From a checkpoint of a small rotation predictor: 10.4 epochs.
Rows from block 5 of a small rotation predictor, named by matrix and row number. Rows with one number belong to one channel. Each number is 500 + 25 x the weight over its row's rms, rounded and kept within 0 to 999. All counts start at 0. Numbers have three digits each. After the name is the row's rms in percent of the matrix's.
Before each channel's rows are labels from the 100 images, of 14848, where the channel reaches its highest value: "peak on" is the class under the peak; "strongest on" is what is common among them. Only what is clearly more common there than usual is listed. The data: Sentinel-2 satellite tiles (TerraMesh).
# convs0: expand pointwise conv (model.blocks.5.convs.0.weight, 768x128x1x1), inputs 0-63
# convs1: depthwise 3x3 conv (model.blocks.5.convs.1.weight, 768x1x3x3, trained with AdamW), a 3x3 kernel
# convs2: project pointwise conv (model.blocks.5.convs.2.weight, 128x768x1x1, transposed), outputs 0-63

peak on: snow or ice
strongest on: snow or ice; main land cover: snow or ice
convs0.148 076:501527546498491503464521522478527464497493482547506451523477501533518484478514465514505501505546484497483488504511508480508534523504469531545490487470482449479502488478500487505486524548514470
convs1.148 098:525506501516552537510522509
convs2.148 107:519484528516500455549502468527471519517497472450479501492465466512504495499501501542517517464503536483452514479535476470553486517524472516505493507469539498490528519504463467526515492506521491

peak on: snow or ice
strongest on: snow or ice; main land cover: snow or ice
convs0.603 103:503481506499537500481535537504491484467500518506489512490532489525487521479567488541483482498504522518492535514470522476513512535469482499524528531470535530495485500549495511521482498540502510
convs1.603 099:472494514513513493529548532
convs2.603 089:521472526499529476510506507504491494472488537538496513514518475487462568532487488528476500506546519517488524476549460480489492513554493497505470539489508526479510471530510484510472550466523500

peak on: trees
strongest on: clouds; main land cover: trees
convs0.220 093:474550485516474473500485452506507532519532499495510524443475480484430501461487512515494524489470470516535453548487510512506501520452473510527495497490494536497471501463522493466501517503511460
convs1.220 091:518549508504505459494493467
convs2.220 088:476514497534472504507483454490485568453469518482495489515502478533548540478498534500457487460474533495477499495465492523535510512503512512508485511466536508503533545508517491497472502503518525

peak on: water
strongest on: water; main land cover: water
convs0.342 111:522477523498474499510482490463492470519506501497526510525498473535492479493521490480494467512504489479466547470493475460479491431502506524479518514416469528544518483550471518483556505490490525
convs1.342 117:510508527517504542509509550
convs2.342 107:484464540487504496481465521507493512525524468530537526499467484532467500527466528499475507502495525484536471525509490492471508504500523534483463530532476548473485516505502453481466495488517519

peak on: trees
strongest on: clouds; main land cover: trees
convs0.78 112:544532575441492480482500500490515496525483478476549513460512458483516515488521492501485495540531463553549505523512510516525471467528495475484511514473481540469494472538490512531513532522435468
convs1.78 124:526460477509507510451487503
convs2.78 097:466518489494502516506524543519507505517493445502510518480508468492531488483509485503470438535500496538466520516501512499514514482479512496481455458533484459507477499495523489495481525501548456

peak on: clouds
strongest on: clouds
convs0.116 089:483468504460468536448497496511507487492478433449491486517498501507513479540456482488529505504513507495501506477515520481494516479513495504505560537485478496517517533500533521479545485493464475
convs1.116 115:498525486515544550492508495
convs2.116 110:552486516495495459540498482518486538526480487466482486505460443492521494514504530542509502433507529466448505477523474483528487506496496525498474517486536511462525538482473468517529487519517477

peak on: trees
strongest on: clouds; main land cover: trees
convs0.348 107:494545530549532508488483522455495508494483526522483519508476487505479477502501485473497477512505480441493527510524469489519530478501494481496518523472514522501452457475490497491461455499478502
convs1.348 083:556488500488466505471491493
convs2.348 095:459522504477479447500494483531494507530476509518513506517450482502502456511517505471505530503519474515520493491485502495547495499495498439505533468490502503484489501488496521482540464503524475

peak on: clouds
strongest on: clouds
convs0.118 091:543501506497494477498541513501486473471496494556526468513520486482513508495510476515499494540489453479509492498528536503537488552484448526494498547468514479471512530528555487483514528505501472
convs1.118 095:494518438500525515503518514
convs2.118 104:497474492518516453535524491491483509499467481484502551511445475500493474503509530534535499480498526483451519478503479500562472496543516537498518479490518510516515490484490489525513516495496480

peak on: water
strongest on: main land cover: water; clouds
convs0.730 099:482517496534541521498533516553523515487511508495471497461532493497512508467475491523432500524483502505532517496466499542510517491518482476505503503507477486503463493499463464530485542526483477
convs1.730 101:536512523524501508512528546
convs2.730 086:529489500476536491533469491495490506501504494493482527510514482518507521476459504568506530508517526479489517487553476508479513515512531529480455496503504519486506479489489479499503507469497473

peak on: trees
strongest on: clouds; main land cover: trees
convs0.696 090:481480471501532491500555512514515517513463508487518495491485524435482503550498449528477523499509474478485565517493506506466499550488484464474489485523446522502481469522475520514485494495532477
convs1.696 117:480448493459491483495501481
convs2.696 097:484492473519481477482498539534500494561464468478502497513448501443476462516509510514520521455501471516518483488544523527512522518481474465482487508462477478498525459533503526513484467531502493

peak on: snow or ice
strongest on: snow or ice; main land cover: snow or ice
convs0.146 101:479525517492476512485507490522504533548477497462506472475471532484487480476520509511477448535479510528494456493514469529495530488485523513511550497477500513480458533511485513544520494512510465
convs1.146 109:532503508485532534523521534
convs2.146 095:512495499469473467508497505502526553499506521452501539487511502514508470474534481541518479495480494502499482501512489558510481516521486523498471500452507502466504542471521503510504482502526512

peak on: trees
strongest on: clouds; main land cover: trees
convs0.710 108:488481511550579525474515505516514489528488531485488536541507541479516503508537484474512491496498488534493486508486473488459489498513524498516545550492476517522515503546484506486495486490466464
convs1.710 096:521524503513480474472479454
convs2.710 097:482491494505505502507504483525455479522490535504501516549458489484504449461507479473504487520487501534527500499468459531510520480530491479546500500465509521495464518497503485529514484523468453

peak on: snow or ice
strongest on: snow or ice; main land cover: snow or ice
convs0.331 111:489484467536456496510510560503465500470489506497567559479498520494507483533465500508482529521466539516539495504512492489505495482507486473502493529483499490430524531510507477472519532490474493
convs1.331 090:500455466500514490497525539
convs2.331 121:489495489508499507552517457522472459506470535510508547568496473495477513506496546494490492508473518502475544470489515513537450516560522490497472481457458533494524482486520505494523507475462469

peak on: water
strongest on: water; main land cover: water
convs0.185 104:532540521512516523529498519481481469501529535492520499535513475515484497472504511455481472534504467524481583514489452470489490476504495497500511527467498537567506501548473527531523513519506517
convs1.185 112:507486524501517559515493528
convs2.185 100:502484537534536490513462459524488530525545498486479499502480477530433517545474535520474496508494499507500551504509476461470514500518499537503500495519494540464488497488532487470445504484504536

peak on: snow or ice
strongest on: snow or ice; main land cover: snow or ice
convs0.402 108:549473522487470516526531512497489543526514497447509493558509469530494512495476498467443488461452505521463493497519484519489531510512510476495494488550491435473513516531509514527519467503499492
convs1.402 097:490453518526489470479526486
convs2.402 106:496494523526512483449484469465491476502556511526499497542519450500495506481491555492505479488521542512511533473465498483527504482521541497493509515510463491521552470506461475495524484463494459

peak on: crops
strongest on: crops; main land cover: crops
convs0.675 100:490493519548554524510526490535483496505486475529490544453502545523483532486486514517484514495478485525509460493492508498555474530480508506510537508453507514516492515503542477479507498542468530
convs1.675 096:556536501486495515523510491
convs2.675 096:477474515520523465488477509504442469479573505510424489506469486478487521523505511537518498513511494503491486483497514527488474473500512500528502501550542533504481462507464467501507511491513528

peak on: water
strongest on: water; main land cover: water
convs0.202 105:530508477507485491493500520482510449484490490501501496520487504541462519479513431510487518523513491493474508469532507541517489475475520469566499506489502471495533518525474526552506497503498523
convs1.202 102:495496528516531516506549530
convs2.202 094:514496489483477505525489516535465494427514481506450516560509493446522532478488490525496487543461493505505515541516506486501496502508515545462482516512529522504503517478467533483517495493455508

peak on: clouds
strongest on: clouds
convs0.471 096:480431514478480481453520519510485502486468498470492482509495486475542516480477472481484529525507526497474504440504471521485474459524482501529549523468541480505525511476502518507514489484469479
convs1.471 098:531512494517542534490481471
convs2.471 102:532502511472524483538485468497477516539486485483494474526467456502509500514492529533530497429522500458447481488489467477527494502484483506526513515488542501469489559487484457530541456513498498

peak on: snow or ice
strongest on: snow or ice; main land cover: snow or ice
convs0.515 103:508551518480488537500494490549513540543469463493515485508494521492500445550471480494491506466463483559467481485523460484519534473479502531522503482509506490505516508489495550526517464476492501
convs1.515 110:492531542515526532495507529
convs2.515 103:483505514532498509527503483495491554527479509485464532493496466462521482511537527541550523460509499490483483460492504523514485523533514489476456503481515481509507564471476502511510473521533492

peak on: trees; water
strongest on: main land cover: trees; main land cover: water
convs0.23 101:498509535460495506513459499500485516470505486505542529513484514541488462478513535463494459550511504510505532498491492451485483498489507520522529500502515542534519525527491508486533511461465516
convs1.23 090:498526502520540526529524529
convs2.23 099:455490527547524501531465502502513493523502528476498516496519447442449512517442502503487454511483493476541513500520493507476496511532486556460488528476473521473498481467538498515502474524534527

peak on: clouds
strongest on: clouds
convs0.588 087:476497497534501526528458507489554468456505461536533499469505519514504500522451492458476514483538505457466502507528500508472540535485508518501541488507490528491424495507493493521506544475533508
convs1.588 105:523497473504516488516548463
convs2.588 099:531491520554500480485471488502454495472522514488495479504515494520495523481517484493489462480529517514498532499482505481497502534482567514478474522495490485488528516462497525489442504506506538

peak on: snow or ice
strongest on: snow or ice; clouds
convs0.467 074:546510510457445513459506525494503482466497477579539445544531488492514483503524483525479527486559489506482475512524489504499528498516479524531504512497502481488534480486498478515485537505505441
convs1.467 105:507537495512540545507520499
convs2.467 107:515499515516504454556499467540481538507497473463477508504464479508505490501485505537522496480496538468446517473522494476548477503507498525508484495457542501486518518490464466533515493510500488

peak on: trees
strongest on: clouds; main land cover: trees
convs0.418 099:431528513431527480509521509481509502453515531537507519515521495521520477486469443504500467510468466460474509529478500506521502496499500462539526475527526554494523519513485500504453508494502523
convs1.418 094:495467514472496528454506525
convs2.418 091:492527530480510484499484476489480523474554489487501510519485501563524519434478494525514487497462464487507534488505532513510527512516538555507511500544515486458530478482508459452496540491485530

peak on: snow or ice
strongest on: clouds; snow or ice; main land cover: snow or ice
convs0.600 083:461522494513494460492501526492490496478480466476516493477476494494464493494528498516535531485525510462487532493519474516528549546453479483486490518487475466471451478522509479534476516466499470
convs1.600 109:532564496509504489516500500
convs2.600 092:531505517541449501486500464478478531458518519492496479489500488540500557469485503510478477499467529481529534486496505482488522525521520548506476513471498542484528522455510506459484525466523473

peak on: crops
strongest on: crops; built area; main land cover: crops
convs0.658 106:526549491498518510479506486476470494485498504512515530491506475555450538492506537521476543512502491496538459509533515533507512508494479487548500511495519516473482524518484502562513528530490491
convs1.658 093:514489512528508518562493489
convs2.658 100:510491518506503481532491497473496518464532498471453458474507504533513543502495477493504501550485487480499537484487472552487540491486506456524506531535527531542483471548475522488541495525482480

peak on: trees
strongest on: clouds; main land cover: trees
convs0.763 105:492475524493505488482527525473554530532472514514493448530487528495468502549514463479475493509519462530529465511547465531487498517506518512488476465497534511509516475495510520506482516498453448
convs1.763 097:534512504461504504460498465
convs2.763 096:473525514498422531544502498488490459487481522485522519511466522479513460485522476478504484515522503505502496504496470564470460492485513489512497445538513481516489493504498529536500507484485499

peak on: clouds
strongest on: clouds
convs0.88 080:504501477464451515450504496510514460489503453477502472537489510516536495530492464498498522527548546499512490471502515506497501468523490498513548533467528483485505523465538516511535505515483473
convs1.88 105:511535511528545526515523500
convs2.88 107:545479510497518450532500466532479538518485488467483488492489467500511474501498493541530500450503521473455506476525488479540487522500487523497483499480546510460532541482474469522523490529511484

peak on: water
strongest on: main land cover: water
convs0.433 101:473515524563503490513555522530499489516478481484444505495497449480493512454505501529487481521476504514525510519470492519520518547519511515519509475511515469530478494525498480521492510540492465
convs1.433 094:534526528548490506513509520
convs2.433 088:513468499494518503552461495480474522488522505476491561527498505488508470494482481553504486497516536489514466478558492532507486514521509548509465494470524526471512489497497503493499494471512500

peak on: snow or ice
strongest on: snow or ice; main land cover: snow or ice
convs0.252 106:519439475499483470480455481485502500513431511554542463535513547486509519499505480495502513525498517498509487490479516508493484472513487500518458485483518496452483462450520526501494511504531568
convs1.252 098:516533479517514456523499469
convs2.252 097:483514513533473509519552501488477509442474514452473492517500530481517481515483471528496486504489474478492524437503490490514466514506533522483511534517529513486487521501498488560502538512484515

peak on: clouds
strongest on: clouds; main land cover: trees
convs0.222 108:490545527500527500486536502482504487493528516506488519484514505494519540488503500510507483494454461461442524477549471511494509544518549482502519495510508518496552484506483458455489496511482488
convs1.222 091:489476502457496528470507537
convs2.222 116:520553498486511496493522491494493551501515488484516532498480512528510521519467468509498514518441474457502513480468525461498507503480544534502504495556462446485517453474527442478518542494456539

peak on: crops
strongest on: crops; built area; main land cover: crops
convs0.166 092:521484494507511498499480483487494495479509476474491562494463502494506522512554524516458503531505510522522470503520480547524488515506509496460533483486526481528499520583497491521490513520489465
convs1.166 080:529538511521515512541519519
convs2.166 079:513480514484546518492484484477547511495532515510447482500533480481498493508440470541484491506535495504493475506504490547495501532530504538509482502509522541478465462502508476499509499524530516

peak on: trees
strongest on: clouds; trees; main land cover: trees
convs0.447 091:484502508552523502503485526542496535469541482494482496430477473487450501510514492481503437496495496484495492512477473539486458546528458498463523482529521541497461496532472481483488517497506492
convs1.447 096:496509495510538444496500472
convs2.447 090:416524511491450498493482541517523511553450518521514513441484476477520477540484515493503513434480484515489491526518489493511495514479474519495484486482512489491512530498507554493507469530516465

peak on: crops
strongest on: crops; built area; main land cover: crops
convs0.351 106:506544473503488525495481475525500501474511473493535535515531525521504485463512526469501508517485488479505509461495529512483479486500478514510519521480527583452534496560467495520492480551473493
convs1.351 102:514483524517562481505504493
convs2.351 100:489509468463539526504483521529522447506520498474510493482509494468489454501472469531469460578475541503467511537512499533503465499482519555508459479470495486518474483517519499521522530514521510

peak on: trees
strongest on: clouds; main land cover: trees
convs0.182 105:442478498509529520472512520534511492503533474482450499492475501550505486478561488552530500500500505482511474537504514523495519504529544475490528533495476535530539485518512472484489525487523510
convs1.182 092:511525530479502457506460496
convs2.182 099:554502516501481475522491473514543487498504486448521458467488522499530496562465495486506481522532443492480501474482490492504495491491483496515507526470514515452490543481518530517476439510502549

peak on: trees
strongest on: clouds; main land cover: trees
convs0.101 101:490478491481506471481504530506515457478473486520441519482463465524492521504495459514507490480483562533496516488519485515503498495469502483483496496501487534485497483506516442536499501511479519
convs1.101 091:500473512508469469547512479
convs2.101 115:488518508476532510515528494495549494530508487517553551531491483510483500536486518504482514489479493523509490499474511550536499515559510494495491469466501473500545488502519516525498568489532486

peak on: clouds
strongest on: clouds
convs0.76 109:532496499543520498547482479503499512492513448518498516441544542532534466469542502517476515498497514477505474516500469513469511520534487481469480465452494486510513473518513475509480516495473521
convs1.76 096:502564498479511525493511513
convs2.76 088:534476492530491552491450454499520491495518519518484562510494511489498554470504541517481486506502524500504506471511495502504532502504534581501471512463504526475476480477517508449517464441508493

peak on: water
strongest on: main land cover: water
convs0.180 112:485495518473543504511512505511497453469522497532535501511467495469477469501534559443512514535521459516472543508474455452479481460499468514505481518466501507529513496467511522517526537511520510
convs1.180 098:487515519513518545518521540
convs2.180 094:494493533508495483506499456521467486518520483453513516476466462516497504518463509502488477489513558492459532478541488469496495525492482542495478528511490532459545492505509473488457537479536533

peak on: snow or ice
strongest on: snow or ice; main land cover: snow or ice
convs0.660 093:508480532472493534470504506507513500497506439493492463537469530482534524533451490493528539502484529514480501511507498455512498513489520526532505551505457488496503520534554486525538480500492446
convs1.660 092:466536504507524546482501488
convs2.660 106:534482499501491465542503481505491532542471501466469505494471430493514479513491506534521510430510527481457500478512479487566470511492488537499466505491512507460533527489460461505512483501515501

peak on: clouds
strongest on: clouds
convs0.578 102:454517529497518513539486522498499495529539410473486495518495471500499525572502506503550490543495517520468448486534506487483484477474484520509509496514535516513532505481512510468490483491451448
convs1.578 105:508467513471530513472487538
convs2.578 095:501478492499483514519487469507479516528488489476493495452502455506547473495498515533526497467494531479498494474559527497558485534503501514482467513490522464498513553481502502550500493495485528

peak on: clouds
strongest on: clouds; main land cover: trees
convs0.635 084:504506529474478513552521501497494478483462474534504510482489546485470458497478469494504507459506526442490535524491501518494510514479495484479521497482503482497470535483513530508487508436522485
convs1.635 093:498546512515522546509521495
convs2.635 101:501507532532496513483478476485508513486558523505506468515513501543510556463459524523491467508500520451509539486504526471460523528541502541510498514505501514506519496466505523468486523497514480

peak on: trees
strongest on: clouds; main land cover: trees
convs0.460 110:452494519496517442497494517477509493450460455511447506461495497455457518523476460518523539453514495510489452499502549470477477470486493539520508488498480505524534467511464498512508511503501528
convs1.460 098:483463487513482461535518483
convs2.460 112:473508515493485482476514552510526497486476509524531502503504502473446478512483469485525491479496448549520502513481500555508513489484532480514477472461467508534499463519511523525490520507478548

peak on: trees
strongest on: trees; clouds; main land cover: trees
convs0.490 104:475512532535512445456535488465502521505468464531457507469481477475497514511507506456510481455488480475472501492517522500495517526516512527530499490460506484569514489470469500515533516517492487
convs1.490 103:477462491474464492517535503
convs2.490 110:508525496513492505489504518525518499484508484507499510500493492501471506512519470505512496488506431501494518482515509489510479500484566495547499486542455458500494432455539475501457546513502531

peak on: clouds
strongest on: clouds; main land cover: trees
convs0.369 077:443516506490530494485496476519491504475474479487551476532446517508451459510495491465522465475498492441489540505484491495504516531464475503486530515507513488483490478504507522496465529471517492
convs1.369 095:517530499502532548515523482
convs2.369 107:505535542538508517489472477488498516499541529502469486516507481523495541459473509500485481522474535472510564480472527478474514524539516546498510512492515542479494497461480506462495528486530500

peak on: water
strongest on: clouds; main land cover: water
convs0.586 099:499537504440516546483546497503529474524492473466478459509474473491510539514494509518484502496546501532489516453501469480489490484511477542504504498491481474524514521498468524507554474480474439
convs1.586 087:476505526503473547474489525
convs2.586 107:497517517513489545521533473493493498523466498484511486498485457492533524518537546533524523450507548478483488465520485498556491541503463491481452529521511458500486558491491519506481486497493554

peak on: clouds
strongest on: clouds
convs0.347 088:477469502480464489460516479507481463481507475465495466497527488533504495519469470512533530537540509475512519471488517507488501482552472518553552518450495480508462519496518522486508508486509477
convs1.347 105:535534490510545526503514488
convs2.347 101:545490508475501448512483486518506530531500475452489482498485455506505466502499499545496491455487514459445492481532461480524516520508485518498498504492527503472541516484481458514529494539505502

peak on: crops
strongest on: crops; built area; main land cover: crops
convs0.269 093:548534495526497512520523482535483504452523497485526503473484534536519545506494497534433518545478520513543502520506506531500544518453504482528519493491497516487494514511473489510489493483478504
convs1.269 102:517507480517508512558523521
convs2.269 086:487480519522524521541521471487553503496543510455467508500493441514517482526444520540498473533488477469507467497528480547500482519515544491482483522496521513491485461502484511505510481552464518

peak on: clouds
strongest on: clouds; main land cover: trees
convs0.560 077:422499497471502491479507492513497474499467490471512491533476520526465464504494479487526529455526519462479517495507508502490513543462523453511508488511508480481472499516539499509471512454524486
convs1.560 118:504520514525550527505531489
convs2.560 112:510529537545503503495483482487491528478544520500478477507508502547498537476479510509508471502496533469518567472475520469481557524530497553495499528495496536480498500454491506476495524502528500

peak on: snow or ice
strongest on: snow or ice; main land cover: snow or ice
convs0.346 109:483512454534484532475533547493504468482529507548478499489502532484510508455509531545531512537484499511538479544501504488538488546529489537542468508494507497466515469539466481480515538502523499
convs1.346 105:554499482474526527517509500
convs2.346 111:520491494502485485512513501490507486502520503492506530493453506483507506475508542556524527518495498483470487514514517523541488509531529506507541476478504508510567545527474478520510533502495469

peak on: crops
strongest on: crops; built area; main land cover: crops
convs0.380 104:540511516493462527541540493501475497520510510483454530492501474503442509497483484510474472516511487526507485514527519519486465488489543515502516474513503538501497530577483457501487490490512490
convs1.380 101:501505549514526535519527497
convs2.380 097:499490520502505522524486517480520515474476516544515521515471481532502450505489519499501495453532462522545481538521494527510519560564539516524487493462528483477473498484518479496517506529526509

peak on: clouds
strongest on: clouds; main land cover: trees
convs0.411 092:449500502522502495479514519511491495505460520494559538493493533476474483496502447494491522486483503489507554521466514519492501522450472503458526515488493485498471493503508502486518531513553465
convs1.411 114:537520511478532542503521506
convs2.411 099:500512509532508517489465469478494514484524508492473477482524517545526547437457494535485495507476534454500536478498520500479532520540507550516494522485508511501500501446482504458492535492519505

peak on: snow or ice
strongest on: clouds; main land cover: snow or ice
convs0.549 101:485497526549487484440492518525483489475485508495524516423488514517530474496509462489513504463512498443453573489521528527488500481499505524503529484472496498474505522505483475527486493480530516
convs1.549 087:504523466542478491481534508
convs2.549 101:526509509518508496477512501496484535485463498503540488477505500508500521506503496526505454519514494501534509483495526491493513540470538537495471501508499462466515503472547511451436539486493516

peak on: water
strongest on: main land cover: water
convs0.10 080:528532480474469536449520489481494458511529485542448483536517528528494506502524485512527536492536514473454513497480538496493512487506481538494516509464514477508505514471482524495479482518451463
convs1.10 111:534489488498547523496535513
convs2.10 103:516494516489516440550484512539481508510475470456438502505460461497513508502500476530517506479498512485455503460520491469528496521527503503494499487494544490515511535505498464498522514499492483

peak on: snow or ice
strongest on: snow or ice; main land cover: snow or ice
convs0.203 100:520464496468467509522503533522510512452497454504532500511510549499492497515472486529487491504485483481476490473471516527477529546500501503507503470464476457507471448512488521521424498462491526
convs1.203 090:495521487533488560495490503
convs2.203 104:496538528504537525501501485471497523493525519525458479526515511545498564477470483497489485541497488493507535469535510484467533491541505510521535478521510510508502470470466511458533531489518488

peak on: crops
strongest on: crops; built area; main land cover: crops
convs0.147 101:483461507461462501457488463520487490491457492513513495451512488518491498468547530483462526540461496476499464489512488535536489513493486465505504500497499541436503461528499495565451511552493493
convs1.147 090:528543535530507496523515503
convs2.147 098:506516495454530484491503493490482518468537460465446459472490486457505496482461514494477507512510522497470510515517487530476479485492511510543493476503509492530464460481458508541539508530499485

peak on: water
strongest on: clouds; main land cover: water
convs0.250 095:495541498504489501494482480513485508469499471472517494485496535507506526487498503507478519486456494472509507466534504475454541495527509440533468453488486528498495495511477505496467497532457501
convs1.250 091:504509512521522520541545520
convs2.250 088:535487513494510532502485460477530517451493526484475506458510525546527522484482517524455527530500518477489477524512520520520501510490535528495486548503499523492492496484443522500494497510480503

peak on: clouds
strongest on: clouds
convs0.201 104:519506509484526511502486494531503513487482487506515523465504482493482448515505509530483493487565501521538473542486502484494512493539506504453470468527491509576492493506537480491491537501485477
convs1.201 085:471502524479489535457491522
convs2.201 107:487498501498513502529489458480438499521512555464500527520480501465549497500533486548511509493499516523515527472521488503473495511524516474514469479490546479507484509495515476505484463475489491

peak on: trees
strongest on: clouds; main land cover: trees
convs0.542 089:512526506496508478508534467503519486505477455482499562489463504515436492472501469498466468497491514488479511509509484504489513493497493484464508492565493517473498517531480506538470492492508497
convs1.542 106:499485453511493468499496456
convs2.542 092:467523487543448490465457519527520489563454481505525520530472475448494482510508460529538499438481481523488489502528477490506506479520451452530505480504478499481519501457506476486477471523501514

peak on: snow or ice
strongest on: snow or ice; main land cover: snow or ice
convs0.464 083:511507519504514519478539494491513469508509504523481473520489542521516491501521470516510517511519497502490528531481491483528499504501466517544488520482486452478497476516499499509460518554532491
convs1.464 097:516510483504542533509545504
convs2.464 103:519478538507497460536495469523482512499511480462498531493454460499502486484505483538502510467505537478439517476524476469536501543518491524511499511477546496484527514499479461513510497486519486

peak on: crops
strongest on: crops; main land cover: crops
convs0.489 099:510511498489473520513532529546497530482497468493479530432503481514526476499518493500478516491472481523495489544554494477556433528494495492475483489495522475507483497548506479453486487525482511
convs1.489 091:488523548507530529513526498
convs2.489 092:510499496505532489554487472463488508494507519494524515491463497490504479486487512561497468488581495485503478466516486525521447492539527549531465482446518521498499525498513493545498488509509470