From a checkpoint of a small rotation predictor: norm batchnorm, trained on Sentinel-2 satellite tiles (TerraMesh).
Rows from block 7 of a small rotation predictor, named by matrix and row number. Rows with one number belong to one channel. Each number is 128 + 32 x the weight over its row's rms, rounded and kept within 0 to 255. All counts start at 0. After the name is the row's rms in percent of the matrix's.
Before each channel's rows are labels from the 100 images, of 14848, where the channel reaches its highest value: "strongest on" is what is common among them. Only what is clearly more common there than usual is listed. The data: Sentinel-2 satellite tiles (TerraMesh). In brackets: how many of the 100.
# convs0: expand pointwise conv (model.blocks.7.convs.0.weight, 768x128x1x1), inputs 0-42
# convs1: depthwise 3x3 conv (model.blocks.7.convs.1.weight, 768x1x3x3, trained with AdamW), a 3x3 kernel
# convs2: project pointwise conv (model.blocks.7.convs.2.weight, 128x768x1x1, transposed), outputs 0-42

strongest on: snow or ice (76); main land cover: snow or ice (68)
convs0.299 100 [ 68 152  91 134 101 132 142 160  85 136 136 150 144 145 119 120 170  97  87 107 166  48 117  75 114 116 132 155 145  98  97 114 103 109 106 156 132 115 139 139 130 219 140]
convs1.299 088 [ 79 123 112 126 166 129 122 184 172]
convs2.299 089 [193 194 127 113  95 158 141  88 113 149 129  90 112 116 120 121 171  76 159 132 196 100 156 126 119 148 123 141 128 122 115 124 154  93  97  80 122 108 172 109 153 143 115]

strongest on: clouds (53); main land cover: trees (49)
convs0.235 107 [ 31 169 140 127  85  89 151 102 114 104 140 119 103 123 120  75 172 134 126 128 156 138 179 106 173  61  50  17  90  93 108 127 126 121  52 102 140 133 131 173 141 162 135]
convs1.235 098 [ 95 135 160  73 159 126  90 131 167]
convs2.235 105 [124 158 136 108 126 144 146  46 125 126 133 130 111 103 149 140 131  82 133 115 202 117 122 117  91  86 142 116 137 144 155 100 141 136 138 137 126  97 166 116 123 194 150]

strongest on: main land cover: trees (41); clouds (38)
convs0.564 088 [ 96 181 177 119 162  94 103 137 147 127 133  90 136 175 152 138 180 138 133  54 161 136 104  45 128 174 106 143 121  99 115 145  89 116  77 164 133 126 106 157 119 184 148]
convs1.564 099 [ 94 126 106  97 153 190 103 155 157]
convs2.564 122 [168 183  91 128 160 110  92 137 171 121 128  73  94  93 114  96 160 111 148 156 146  71 112 107 169 152 116 171 110 169 160 150 192  74  76 151 178 163 167 129 114 153  91]

strongest on: snow or ice (70); main land cover: snow or ice (58)
convs0.220 082 [140 126 161 150 150  94  95 129 120 117  86  97 101 194 123 106 123  72 121  85 147 155 120  93 121 195 157 154 110 107  92 164 139 108 133 178 124 145 132  90 134 137 103]
convs1.220 103 [ 98 148 126 142 152 188 138 170 169]
convs2.220 118 [146 136  79 153 185 118  91 172 146  53 131 117  83 131 109 112 151 146 147 148 109  78 102 105 145 165 109 173 107 162 163 158 170  92  97 155 161 137 146 160  82 155  77]

strongest on: main land cover: trees (41); main land cover: water (30)
convs0.349 103 [146 107  92 113 106 167 114 149 101 151  89 139  58  96 108 111  54  81 169 136 125 113 119  97 176  91 123 111 155  62 125 155 119 145 146 185  53 106 165 168 157 143 123]
convs1.349 099 [158 131 151 165 128 180 158 125 181]
convs2.349 090 [139 179 136 141 106 133 164 141 160 116 112 155 155 106 144 128 110 134  95 123  78 143  92 203 113 209 106 183 190 135 164 149 150 146 133 111 111  91 166  12 155 133  82]

strongest on: clouds (54)
convs0.672 108 [151 156 134 178 143 129 156 141 133 179 206 140 158 154  79 140 123 111  85 117 108 143 107 145 148 116 131 126 125  98 143  76 142  78  80 142 116 104 139 136 193 153 149]
convs1.672 089 [ 84 130 162  80  83 161 144 113 113]
convs2.672 124 [114 121 150  89  81 103 148 167 170 160 100  88 127  82 153 189  55 163  75 133 170 155 115 139 107 102 178 152 180 185 139 123 130 106  71 124 174 133 130 152 157 198  87]

strongest on: clouds (55); main land cover: trees (50)
convs0.572 100 [ 77 142 118 129  87 174 120 140 120 125 152 111 120 149 145 116 136 133  80 157 131 170 109  94  77  96 154 131 112  96  87 104 105  80  85 158 115 146 135 145 190 146 125]
convs1.572 087 [112 135 159  84 105 127 148  93 190]
convs2.572 108 [101 119 124 130 128 154 199  90  77 133 170 184 154 159  83 110 124  95  86 152 147 110 173 148 144 126 142 121 103 153 133 145 173 151  93 134 133 129 158 115 138 164 132]

strongest on: snow or ice (70); main land cover: snow or ice (59); clouds (34)
convs0.604 090 [120 174 201 134 140  93  67 130 166 167 127  86  96 146  97 108 159  86 108  70 131 136 127  95 157 167 106 113 146 128 140 117  77  82 132 197  89 153 143 132 117 132 140]
convs1.604 107 [120 131 130 127 196 151 134 190 139]
convs2.604 117 [168 163  66 137 206 111  80 160 171  78 107  82  72 133 119  99 137 136 145 168 117  77  82  86 168 134 115 149  93 166 142 147 182 103 116 164 179 167 157 179  89 181  95]

strongest on: snow or ice (90); main land cover: snow or ice (78)
convs0.521 103 [100 163 127 109 123 102  58  85 174 119 143 139 104 108 146  74 112  65 166 140 116 129 153  79 100  39 127 141 146  52 120 136 149 153 131  75  95 111 139 105 104 141 104]
convs1.521 099 [161 165 196 107 129 157 106 110 119]
convs2.521 100 [102 119  87 181 125  96 116 132 172 142 157 113 126 123  77 140 161 176  95 105 121 141  96 124 148 179 136 156 157 136  94 192 104  72 120  85 176 146  99 194 158 144 151]

strongest on: main land cover: trees (40); main land cover: water (33)
convs0.129 107 [139 146 122 124  93 157  83 163 142 116 108  97 104 114 114 127  72  91 144 126 105 104 168 166 182 198 135  77 139 123  95 150 159 114 119 153  94 137 181 139 184 114 104]
convs1.129 094 [147 185 175 161 127 162 144 156 137]
convs2.129 096 [106  88 151 139 134 124 141 141 111  82 150 130 109  91 101 151 206 103  90 170 133 124 119 121 191 115 129 168 173 188 105 167 148 154 121 175  96  88 137 158 157 151 100]

strongest on: clouds (42)
convs0.676 112 [128  66 118 144  97 165 141 167 107 153 108 124 108 179 104 161 135 113  96  97 166  82 223 159  20 127 166 146 130 142 151  94 170 156 115 144 114 121 128 167 113 113  88]
convs1.676 097 [114  77 112 171 112  81  90 115 117]
convs2.676 099 [107 120 165  69 146 159 187  88 131 165  66 111 138 144 135 141 121 145 101 129 156  93 136  96 168 125 168 117 122 136 159 145 154 131 117 149 162 166 156 102 145 150 107]

strongest on: snow or ice (46); main land cover: snow or ice (42)
convs0.247 105 [165 176  91 174 131 170  95  80 145 113 128 187 179 169  90  44 144 138 181 144 114 102 118  89 108 136 102 177 159 124 197 112 130 132 134 111 114  85  64 122 133 161 157]
convs1.247 098 [146 127  68 148 138  86 128 123  73]
convs2.247 079 [209 117 148  75 141 146 161 160 127  88 130 139 122 138 179 141  88 148 152 140 141 104  93 167 103 145 110 170  72 170 148 186 119 102 132 185 182 143 205 152 164 169 105]